Rows from block 3 of a small autoregressive pixel model, named by matrix and row number. Rows with one number belong to one neuron. Each number is 50 + 10 x the weight over its row's rms, rounded and kept within 0 to 99. All counts start at 0. After the name is the row's rms in percent of the matrix's.
After each neuron's rows are labels from the 100 images, of 14976, where the neuron reaches its highest value: "responds to" is what is common among them. Only what is clearly more common there than usual is listed. The data: telescope images of galaxies (Galaxy Zoo DECaLS).
# fc1: MLP up (model.blocks.3.mlp.fc1.weight, 640x320), inputs 0-79
# fc2: MLP down (model.blocks.3.mlp.fc2.weight, 320x640, transposed), outputs 0-79

fc1.268 121:65 39 59 46 28 40 41 61 64 52 46 50 27 30 50 44 42 34 33 57 46 59 67 48 50 48 42 49 42 64 47 59 28 57 49 57 51 48 50 48 45 54 51 64 43 55 60 47 47 52 52 47 47 54 45 45 59 45 47 48 56 77 45 26 50 61 37 52 47 30 48 54 44 45 45 34 63 65 65 42
fc2.268 108:41 70 58 55 42 58 33 51 33 26 55 43 43 44 45 46 37 58 39 39 41 46 53 44 59 41 53 44 50 41 48 60 49 59 63 46 33 38 28 74 56 64 59 39 44 40 47 47 53 60 62 30 51 54 64 54 44 44 63 48 44 54 53 57 65 39 54 60 32 62 60 50 44 77 44 63 60 40 58 53
responds to: edge-on disk: no; spiral arms: yes

fc1.311 084:52 38 55 63 60 38 41 56 60 35 47 55 40 49 35 58 54 38 46 40 55 75 46 39 43 50 45 45 49 39 45 47 31 34 63 25 57 60 45 52 41 55 47 38 41 70 59 52 43 54 53 43 48 61 59 36 62 46 49 49 50 51 43 53 50 51 49 47 55 45 45 53 48 34 37 41 55 53 49 56
fc2.311 081:55 33 55 38 58 49 48 54 39 56 46 54 63 33 50 41 40 73 41 59 48 53 57 59 38 42 35 23 36 39 55 56 45 50 51 48 43 42 61 58 46 35 51 57 41 17 42 56 51 56 36 45 37 36 50 48 41 56 54 45 55 42 40 63 68 56 42 35 53 46 73 58 53 54 64 44 46 46 49 53
responds to: shape: star or artifact

fc1.546 118:58 44 30 47 56 44 54 56 43 40 50 53 34 46 48 60 41 55 34 44 65 59 60 45 39 47 55 50 48 42 47 64 32 51 48 49 70 45 52 51 52 55 51 61 58 50 48 42 53 58 55 41 55 49 43 36 61 45 57 64 47 54 35 56 46 65 58 49 55 39 56 56 51 62 31 42 45 59 48 51
fc2.546 123:35 32 71 59 37 50 53 55 45 36 45 43 41 57 36 75 43 50 50 61 38 45 47 41 64 45 57 71 52 56 48 45 59 41 59 38 42 47 52 43 46 34 54 49 56 39 54 41 58 55 49 48 50 60 45 52 63 58 47 57 72 69 55 69 60 44 39 43 48 69 46 30 56 52 32 52 55 40 52 41
responds to: shape: featured or disk; edge-on disk: no; spiral arms: yes

fc1.447 109:55 57 66 46 57 42 40 42 43 63 53 47 51 58 63 51 64 53 61 44 56 51 69 42 56 57 53 59 65 63 45 53 44 22 58 53 42 53 56 57 63 35 32 46 46 37 47 65 40 52 46 54 37 46 54 47 54 42 58 39 52 32 46 54 54 72 46 35 50 52 54 53 51 30 49 60 59 36 46 49
fc2.447 121:41 39 49 68 36 47 58 64 59 51 46 53 43 57 64 62 32 43 51 53 59 50 33 70 58 59 46 36 55 60 60 51 51 61 40 55 33 62 47 43 35 60 50 60 56 48 42 47 57 49 39 52 61 62 51 42 21 47 50 43 57 57 57 54 52 44 62 65 57 49 35 55 49 42 39 57 51 58 46 31
responds to: roundness: in between

fc1.405 115:51 39 32 61 44 53 59 71 63 57 42 47 49 48 57 54 61 47 44 54 66 58 42 53 60 46 48 47 49 58 50 50 49 37 66 46 49 51 54 45 44 44 36 55 49 75 47 47 59 56 51 49 59 48 65 83 67 54 66 51 41 42 42 54 36 61 37 58 48 37 66 58 41 46 41 49 58 57 49 61
fc2.405 123:39 52 45 41 40 61 45 45 64 50 63 47 29 49 56 42 45 62 52 60 55 53 63 52 46 49 64 41 30 57 58 51 31 49 56 54 53 44 32 57 49 56 52 64 60 54 57 51 43 45 70 42 67 69 48 58 50 41 60 36 44 47 46 48 57 41 64 48 53 48 62 46 60 50 59 57 67 58 59 63
responds to: shape: featured or disk; edge-on disk: no; spiral arms: yes

fc1.94 110:56 49 71 56 38 55 40 48 51 27 50 31 59 69 56 54 40 54 49 47 45 46 58 54 49 44 57 46 49 54 55 65 50 65 41 58 51 59 63 52 59 50 59 51 57 46 39 64 54 58 40 41 41 57 64 44 51 44 62 40 39 44 48 55 31 66 50 58 40 53 49 46 49 48 42 50 56 58 55 52
fc2.94 113:42 53 34 41 60 62 50 23 59 70 52 54 42 63 41 63 59 43 55 53 53 44 52 44 45 61 56 51 45 45 56 63 55 56 61 50 46 46 56 52 51 32 41 58 54 47 33 38 39 47 36 55 51 58 58 66 40 32 47 51 61 39 59 49 52 31 57 54 47 48 47 63 43 46 60 43 52 38 61 54
responds to: spiral arms: yes

fc1.467 110:41 41 50 30 47 70 60 49 56 54 46 30 52 44 45 39 49 58 51 50 43 52 36 45 65 80 40 62 44 41 51 43 57 57 32 48 51 66 51 53 58 37 38 42 52 55 59 50 51 34 49 57 46 61 57 55 59 48 48 47 43 67 45 55 67 44 53 42 53 61 72 47 59 47 49 53 52 45 46 57
fc2.467 118:56 42 42 53 51 44 38 70 49 32 67 44 48 42 53 56 62 35 60 42 49 42 50 46 50 59 57 47 73 41 42 61 41 40 48 63 48 43 50 57 40 60 28 43 43 38 41 45 55 42 44 51 50 60 59 48 46 47 26 37 51 44 59 46 37 56 52 55 43 40 59 65 54 33 42 43 38 50 57 46
responds to: roundness: round

fc1.65 108:48 49 37 45 50 60 44 64 58 50 71 64 48 54 77 65 36 51 39 59 48 57 51 48 61 78 47 56 40 57 65 59 61 44 59 51 54 50 40 48 37 41 50 50 44 32 61 31 51 47 38 49 43 54 44 42 43 38 45 41 55 52 30 73 58 41 47 31 62 52 45 44 46 66 34 68 27 59 52 53
fc2.65 107:41 54 55 44 52 63 48 56 44 49 56 49 28 38 25 54 54 66 38 50 58 54 33 46 70 46 48 47 58 44 34 28 63 62 49 59 48 55 50 49 51 48 51 48 42 44 55 58 71 51 52 51 53 28 64 46 36 47 37 61 57 61 80 34 46 35 58 42 49 64 52 48 53 41 36 50 42 43 41 52
responds to: roundness: round

fc1.231 094:65 56 54 51 63 34 59 61 42 43 37 49 53 57 47 40 61 52 44 47 51 52 71 35 58 53 49 67 49 48 44 58 54 62 61 65 54 50 53 57 51 69 49 47 47 45 36 32 32 63 53 38 40 48 40 35 41 55 43 44 36 48 68 41 56 40 32 64 50 44 62 62 45 31 50 40 48 56 57 73
fc2.231 103:32 48 44 67 39 56 46 45 58 47 49 52 44 65 43 61 54 48 54 52 42 36 52 62 44 52 57 49 53 47 62 70 52 66 41 61 65 58 44 63 50 50 58 47 31 49 47 53 38 40 52 65 46 53 57 37 49 54 36 38 25 46 39 50 17 43 46 57 51 39 45 38 45 68 60 48 41 53 52 38
responds to: shape: featured or disk; edge-on disk: yes; roundness: cigar-shaped

fc1.182 105:52 37 58 49 39 34 49 32 51 50 45 37 39 52 47 66 48 40 43 55 47 49 42 53 39 48 50 55 53 47 49 52 67 43 56 60 53 44 75 54 51 55 41 70 55 49 74 65 37 34 54 54 62 44 49 39 42 53 41 50 67 47 43 50 57 46 35 43 55 48 40 55 59 55 55 79 56 60 46 44
fc2.182 092:61 59 59 70 40 41 52 54 58 50 57 64 55 59 51 44 56 57 40 49 49 55 53 37 66 44 70 46 64 47 54 59 35 67 48 58 56 53 43 56 55 59 43 38 61 69 38 36 60 48 55 47 51 56 49 54 54 61 27 49 35 42 39 56 42 46 47 52 59 55 44 49 39 46 50 38 34 42 60 32
responds to: roundness: round

fc1.61 073:36 43 54 64 58 47 39 43 51 33 57 67 54 56 62 39 54 47 65 54 45 53 42 49 62 52 42 53 51 32 75 67 55 42 26 59 36 60 47 48 52 43 44 62 56 67 52 49 62 46 38 55 40 52 67 60 60 42 43 45 58 53 65 57 44 56 61 50 63 50 76 68 80 30 62 50 35 57 47 48
fc2.61 071:57 45 43 49 43 47 44 67 39 62 54 47 44 42 57 61 60 63 36 40 53 63 51 43 59 67 61 32 44 67 38 41 46 60 58 51 51 64 40 61 54 54 54 42 46 35 41 51 46 55 59 60 52 59 45 56 58 63 55 43 70 51 48 59 41 57 36 57 36 45 42 55 53 45 33 56 36 43 49 66
responds to: roundness: cigar-shaped

fc1.227 115:41 52 60 52 61 42 53 42 51 48 60 51 47 48 54 54 54 69 47 40 50 37 41 46 32 53 58 38 60 59 49 66 49 54 52 62 50 41 46 65 43 21 45 61 44 46 61 54 50 62 52 63 48 39 55 57 52 41 46 47 48 60 62 58 39 65 52 41 33 51 49 58 51 74 55 62 50 45 61 59
fc2.227 110:52 35 36 49 50 49 48 56 35 46 40 51 56 45 60 40 52 29 48 73 40 48 62 56 59 57 37 57 34 38 37 56 56 37 53 54 60 48 56 47 77 51 43 39 57 49 56 64 61 26 58 36 46 47 53 57 56 48 54 60 59 42 48 55 57 39 60 57 60 46 43 49 58 43 48 37 55 45 54 51
responds to: bar: no

fc1.427 100:52 46 46 32 70 40 61 42 38 54 52 43 53 51 51 40 67 55 42 42 40 55 43 63 56 50 45 50 47 62 52 46 69 66 53 50 39 52 34 63 38 38 51 58 52 63 57 65 51 52 54 43 34 61 37 47 44 39 60 47 49 39 32 71 53 45 45 31 40 74 44 68 42 49 52 54 69 56 52 50
fc2.427 107:57 55 28 40 39 45 66 38 67 61 44 51 50 39 34 41 40 49 53 64 45 46 59 53 55 60 60 32 62 35 36 43 32 60 48 38 43 43 51 56 43 39 52 38 51 45 42 54 52 53 63 61 34 63 49 58 60 42 38 40 34 63 50 44 53 60 58 56 63 59 62 59 64 59 52 48 34 54 67 47
responds to: edge-on disk: yes; roundness: cigar-shaped

fc1.177 097:54 41 59 68 52 35 54 32 58 66 59 60 62 60 41 61 50 42 66 48 60 44 32 38 42 31 52 26 55 53 37 48 52 59 58 69 55 51 53 40 45 58 60 30 38 60 55 58 32 33 51 54 58 40 54 32 55 49 35 56 59 33 61 60 76 53 54 66 34 59 39 53 29 56 62 45 32 38 45 50
fc2.177 104:58 58 37 50 49 59 40 59 56 38 48 60 39 37 53 59 46 57 48 53 26 43 67 42 44 49 38 50 39 54 28 45 45 75 51 38 36 47 50 37 47 49 56 37 56 48 38 39 52 54 58 49 41 56 62 52 49 48 59 60 36 39 48 57 56 50 28 79 60 56 61 45 46 46 49 66 53 50 43 56
responds to: edge-on disk: yes

fc1.571 083:54 59 41 66 53 40 39 48 33 55 61 54 60 39 49 60 48 57 59 45 49 54 37 53 67 53 50 53 61 59 57 30 51 32 45 45 53 41 43 49 51 48 58 32 57 47 45 59 76 57 50 43 52 51 42 39 40 37 35 60 49 39 64 69 40 57 62 37 44 31 57 57 80 39 52 54 55 40 55 52
fc2.571 082:50 54 64 35 53 42 45 53 50 71 58 41 35 57 45 54 64 38 59 48 55 35 51 38 59 52 60 50 50 44 44 46 32 55 42 40 55 39 38 62 48 45 42 69 50 54 55 64 48 47 64 62 68 55 59 48 38 56 70 40 68 49 47 38 49 57 46 45 50 53 70 55 31 41 32 63 45 63 42 42
responds to: shape: star or artifact

fc1.638 091:65 44 30 48 64 45 41 62 44 62 53 48 47 49 69 54 51 41 49 52 50 51 49 52 59 44 45 52 48 51 60 55 50 44 58 51 58 50 42 51 46 47 64 39 58 48 39 48 31 48 45 56 29 67 55 53 58 53 35 40 46 58 34 52 56 40 58 51 42 67 52 50 45 72 61 55 65 52 45 58
fc2.638 085:43 36 61 51 41 59 60 44 62 56 55 75 48 57 53 57 35 53 44 48 41 49 53 52 50 55 46 66 52 48 43 46 27 55 52 43 49 50 64 37 42 39 53 60 46 70 51 70 57 37 47 63 57 59 37 53 52 41 40 40 29 39 74 51 40 50 38 69 53 47 40 41 51 44 49 47 45 47 32 47
responds to: roundness: round

fc1.103 102:50 49 54 74 44 51 46 60 53 44 39 59 53 54 53 54 42 62 39 39 62 47 66 43 51 44 49 50 32 40 39 58 32 74 27 54 51 59 45 37 63 63 53 49 58 42 71 45 54 48 38 58 36 56 44 46 51 49 52 50 46 51 43 73 51 50 54 46 69 38 49 71 28 63 68 35 42 59 52 57
fc2.103 106:45 58 51 53 38 55 34 57 56 58 59 60 46 42 30 46 32 40 66 68 50 57 48 48 44 55 68 57 67 49 60 46 41 39 68 43 50 57 45 53 52 32 58 44 49 48 55 50 63 51 57 48 48 56 57 30 48 45 66 43 61 52 60 55 67 42 63 43 56 46 43 46 45 45 53 53 56 42 54 62
responds to: edge-on disk: no; bulge size: moderate

fc1.195 093:69 47 49 53 54 49 54 62 40 65 57 71 60 46 57 57 70 33 44 37 57 52 49 46 48 54 60 47 49 42 53 37 51 41 55 47 46 55 68 50 60 40 33 27 59 51 63 64 39 51 45 52 46 45 39 59 53 43 53 32 27 49 35 55 49 33 43 74 35 56 49 37 37 59 43 61 35 48 39 48
fc2.195 092:40 48 36 60 45 63 52 55 59 25 43 52 54 59 31 33 56 56 45 54 28 53 64 54 55 53 47 56 44 48 43 58 61 37 50 52 41 46 28 43 49 57 60 65 47 43 67 52 56 56 56 58 35 44 51 36 53 54 62 55 47 51 44 30 45 54 54 31 65 36 46 54 43 41 36 47 32 50 48 68
responds to: shape: featured or disk; edge-on disk: no; spiral arms: yes

fc1.420 103:45 32 57 60 28 30 54 54 37 45 57 44 59 53 52 53 34 67 53 55 57 52 50 40 41 45 56 71 48 56 50 43 51 57 42 32 56 65 45 43 34 41 38 52 38 58 49 38 46 55 50 40 53 55 65 39 52 55 66 53 42 51 49 32 46 35 50 48 37 57 61 62 44 51 54 49 57 44 58 37
fc2.420 106:59 44 47 66 51 53 44 42 36 46 47 60 47 40 37 50 36 31 69 52 39 59 49 43 60 28 52 55 56 53 50 61 56 60 49 76 48 67 52 39 68 56 48 53 45 54 50 50 53 33 59 56 30 50 31 48 55 37 39 61 43 45 45 55 37 43 57 42 52 51 46 36 44 42 50 57 50 62 50 75
responds to: shape: star or artifact

fc1.221 088:61 40 38 67 36 43 54 51 52 53 50 35 38 56 31 24 51 50 59 43 46 52 47 38 18 41 51 46 45 56 74 47 59 60 59 54 64 43 46 49 53 44 54 35 35 38 55 66 42 37 43 55 50 46 41 54 51 50 68 43 58 35 50 46 39 49 54 67 34 41 52 40 53 60 55 27 52 45 42 40
fc2.221 086:53 41 53 43 45 58 44 68 54 58 54 65 62 68 41 62 78 38 65 36 57 49 37 48 57 58 40 29 49 46 53 45 64 50 54 48 60 73 36 52 45 48 61 54 55 60 43 58 29 67 50 47 46 37 47 48 64 44 39 47 50 51 53 57 62 44 47 49 53 59 43 54 56 51 44 57 39 55 53 32
responds to: shape: star or artifact

fc1.538 094:53 41 46 28 61 40 52 48 39 46 54 58 42 58 38 66 50 63 54 49 40 43 51 67 60 50 47 40 30 48 55 44 41 48 51 48 45 50 46 66 65 65 76 59 58 62 53 60 34 47 44 57 48 61 56 58 45 39 32 75 49 56 50 66 59 30 71 46 64 69 45 59 37 51 32 36 36 48 43 60
fc2.538 090:35 59 45 39 42 29 54 45 64 60 63 41 62 61 59 52 67 46 47 54 57 54 48 52 42 50 50 49 71 54 63 40 54 63 41 53 58 69 55 61 53 55 36 52 44 45 51 51 50 30 35 45 62 44 43 48 57 49 56 67 55 57 56 53 52 63 56 60 63 57 67 47 37 58 47 55 44 46 56 36
responds to: spiral arms: yes

fc1.491 099:61 50 45 51 44 51 58 37 48 53 64 37 54 53 46 61 44 33 47 59 52 45 51 49 61 55 36 51 57 67 53 49 53 61 50 47 52 41 56 54 61 47 49 44 62 57 51 49 34 51 53 43 65 46 45 50 47 46 61 42 40 25 64 41 57 57 54 59 53 56 48 67 51 53 42 54 41 43 55 60
fc2.491 098:46 51 57 23 62 52 54 47 60 47 57 50 50 55 54 37 40 59 59 60 52 54 53 58 70 55 59 55 55 46 46 42 24 29 37 47 52 63 42 50 54 46 60 54 35 51 49 50 36 54 51 34 59 59 38 48 50 37 67 42 45 67 43 64 43 38 55 60 56 69 42 51 62 72 55 56 55 63 30 50
responds to: roundness: cigar-shaped

fc1.199 102:65 60 71 24 62 47 44 49 36 59 55 62 45 66 43 38 42 68 38 39 48 53 45 53 56 46 45 50 49 55 52 51 43 41 60 35 49 26 67 57 52 51 37 38 53 71 67 35 39 63 51 43 58 52 54 42 43 52 49 73 44 46 64 57 56 52 63 51 50 58 53 52 57 58 62 60 53 61 44 51
fc2.199 103:60 35 52 57 58 67 59 35 52 48 61 36 47 26 68 49 39 58 48 41 54 51 44 58 52 51 40 47 51 44 55 44 65 58 47 54 57 58 44 38 44 39 66 39 37 69 42 76 57 35 63 49 52 62 50 57 55 57 46 40 63 25 61 48 43 48 30 55 63 53 53 58 32 50 51 49 51 47 48 64
responds to: roundness: cigar-shaped

fc1.319 105:56 56 45 50 62 67 68 64 67 51 47 71 42 40 56 34 48 56 38 52 62 68 75 58 49 50 49 34 46 60 47 58 41 41 62 56 58 29 58 42 52 47 35 49 41 44 44 41 53 40 45 55 60 55 33 36 50 48 55 37 40 33 62 66 66 53 52 80 52 58 51 67 35 57 46 41 59 46 54 54
fc2.319 096:39 24 68 49 35 46 36 37 54 48 50 54 61 50 45 53 47 71 60 37 56 77 37 59 56 41 47 60 43 57 45 53 51 56 40 60 51 41 44 55 61 56 54 51 37 74 39 39 51 47 55 40 52 63 59 64 56 38 57 52 63 44 42 51 52 47 54 48 42 56 60 48 51 45 51 53 54 55 50 40
responds to: shape: featured or disk; edge-on disk: yes; roundness: cigar-shaped

fc1.408 101:39 56 58 54 50 62 54 58 37 47 52 58 58 61 60 36 69 30 61 44 52 54 39 53 44 63 53 53 56 62 47 48 54 51 57 38 58 52 41 66 56 76 55 37 67 62 56 62 57 50 55 52 73 47 52 33 52 55 56 41 59 58 47 49 45 64 52 57 59 34 65 46 62 44 41 58 55 52 62 21
fc2.408 096:50 64 45 52 47 55 57 51 49 69 56 62 46 31 50 52 41 59 45 42 43 40 41 59 52 51 61 58 42 51 46 48 52 46 37 60 55 43 58 58 52 61 48 45 50 62 52 49 47 59 50 57 42 48 55 45 54 43 47 47 61 47 46 56 67 53 47 60 54 43 45 48 26 42 47 52 63 31 32 70
responds to: roundness: cigar-shaped; edge-on disk: yes

fc1.307 100:48 48 45 40 50 57 49 45 27 46 50 53 53 70 44 31 48 59 68 37 60 49 47 48 40 52 67 55 58 29 61 44 57 54 53 44 47 47 44 35 59 64 49 31 51 45 40 67 54 51 53 55 59 53 64 48 61 55 64 56 73 49 42 53 40 30 39 44 52 55 56 38 53 33 43 53 53 59 55 31
fc2.307 090:48 45 59 42 47 25 66 48 64 65 51 55 45 47 52 51 68 41 26 55 60 50 51 44 53 64 37 67 71 62 45 52 45 45 44 28 63 42 59 54 42 27 44 52 40 67 41 27 35 50 54 32 49 48 56 42 50 47 50 58 40 32 48 50 67 57 68 48 32 55 50 61 51 67 74 60 46 35 60 68
responds to: edge-on disk: no; spiral winding: tight

fc1.106 107:54 51 36 60 50 33 57 49 68 50 50 47 55 57 50 34 41 45 53 65 46 46 51 63 50 57 45 44 46 61 54 43 48 47 54 42 42 52 44 43 42 64 50 54 53 57 36 35 57 59 59 42 52 38 65 49 46 51 60 64 44 62 32 52 49 50 62 46 51 50 25 44 39 31 60 55 44 29 53 43
fc2.106 097:57 58 30 45 54 60 46 59 57 59 37 61 50 51 49 69 56 61 52 45 41 48 50 56 47 57 56 58 47 39 53 59 33 61 55 51 52 37 61 58 56 58 37 59 53 71 42 38 61 69 52 40 41 39 51 57 55 57 56 39 40 39 52 60 60 48 66 59 43 58 50 53 54 50 58 50 54 63 28 61
responds to: roundness: cigar-shaped

fc1.211 124:55 58 64 53 56 47 51 57 52 47 40 55 44 42 48 32 60 46 59 57 52 43 61 44 71 50 48 50 47 56 54 51 52 32 38 49 33 49 59 51 44 43 34 70 43 51 47 36 38 47 44 53 48 52 60 45 47 51 43 37 53 48 38 33 54 78 47 47 69 28 52 57 28 53 56 54 54 27 49 72
fc2.211 124:47 66 61 46 53 61 52 61 50 51 47 43 56 66 55 45 58 48 37 51 56 54 33 51 56 53 59 22 69 39 54 36 47 59 40 54 46 55 62 46 52 38 62 50 39 40 41 47 56 50 66 51 39 69 60 44 63 50 53 47 43 65 55 53 72 51 54 54 37 61 39 38 61 54 42 51 43 59 47 41
responds to: roundness: in between

fc1.437 109:50 41 43 50 56 67 45 63 60 44 47 70 29 61 34 46 58 59 58 35 25 44 67 61 62 44 45 57 50 45 46 45 40 59 70 36 46 69 69 56 34 62 51 40 54 53 59 63 51 57 32 57 60 62 47 55 46 48 45 55 47 42 47 43 39 58 60 48 50 50 47 47 47 41 41 62 49 54 38 58
fc2.437 107:46 41 44 46 48 45 32 44 39 48 57 41 45 45 63 69 59 42 51 56 42 33 53 50 40 40 44 44 40 47 30 48 59 45 52 63 44 48 60 55 48 56 36 45 59 52 60 41 66 55 62 74 50 61 26 45 52 47 52 46 48 37 66 58 52 47 48 49 61 59 69 59 57 70 56 58 73 39 45 48
responds to: shape: featured or disk; edge-on disk: yes; roundness: cigar-shaped

fc1.93 152:41 65 54 52 37 55 35 67 40 42 48 46 26 73 40 70 58 60 55 49 47 52 30 58 69 39 45 53 56 42 60 62 41 50 51 38 49 49 65 48 78 63 51 56 48 56 48 38 51 55 39 26 79 60 67 48 43 46 52 43 53 31 48 49 57 45 48 54 51 44 55 47 48 47 46 56 48 43 41 32
fc2.93 163:51 55 44 31 57 45 65 55 34 46 58 45 44 54 67 45 57 59 55 54 66 57 49 47 46 43 60 45 33 45 46 51 59 55 57 53 41 47 40 61 54 61 60 51 62 50 63 48 38 47 52 41 72 56 50 42 51 42 43 46 24 63 39 45 55 31 50 53 58 40 62 56 61 49 37 54 58 51 51 36
responds to: shape: featured or disk; edge-on disk: no; bar: strong

fc1.156 102:56 51 53 39 63 64 49 47 69 30 48 62 48 57 36 38 47 51 63 58 38 48 26 46 61 51 45 43 60 41 47 56 59 51 59 49 38 55 39 62 51 50 47 56 63 50 49 52 56 66 39 55 54 43 61 36 44 68 44 39 43 45 29 53 68 45 59 62 49 61 58 45 46 48 38 38 36 55 41 54
fc2.156 107:54 52 49 49 53 35 33 54 49 46 39 30 52 55 65 62 55 37 58 45 44 53 60 27 44 58 47 43 61 52 66 51 45 41 46 44 62 48 55 53 70 44 48 29 68 43 51 43 41 63 53 36 40 26 47 49 61 36 44 55 58 67 55 52 49 57 49 36 40 68 41 55 44 44 51 68 63 63 58 41
responds to: roundness: round

fc1.258 081:41 53 42 60 49 52 41 36 63 50 61 49 53 55 76 76 56 43 47 42 55 48 39 47 51 51 52 49 67 46 39 41 56 56 46 56 53 52 45 59 39 44 38 32 63 53 53 54 54 58 44 49 47 39 59 27 36 46 29 32 53 47 54 43 37 44 56 39 41 43 57 59 67 33 37 65 50 32 54 60
fc2.258 078:65 50 57 39 68 51 58 63 34 63 56 43 40 59 44 69 58 41 43 37 63 55 44 39 51 51 55 48 46 39 45 33 47 44 35 40 43 52 49 63 50 49 42 51 70 28 57 59 45 61 59 49 57 57 40 49 51 28 44 41 55 46 53 43 49 53 53 51 25 40 53 61 44 48 62 45 46 72 38 43
responds to: shape: star or artifact

fc1.287 110:30 52 36 63 35 51 55 43 50 79 74 58 39 62 49 73 64 43 45 46 85 42 41 63 64 55 56 34 53 49 39 47 40 56 36 51 57 62 61 46 47 36 52 62 45 78 54 63 32 59 58 34 37 56 49 52 55 42 59 45 36 49 52 54 57 66 57 40 59 53 49 62 51 49 46 46 44 59 45 51
fc2.287 108:72 37 62 47 64 50 37 46 34 28 30 62 51 33 50 43 46 46 59 55 47 54 51 30 52 61 48 74 58 52 42 53 56 52 48 44 50 46 51 45 52 62 35 43 66 46 48 47 38 56 52 45 43 31 47 37 57 59 57 45 73 47 40 66 46 27 37 53 40 47 61 52 47 62 33 58 47 52 35 68
responds to: edge-on disk: no; spiral arms: yes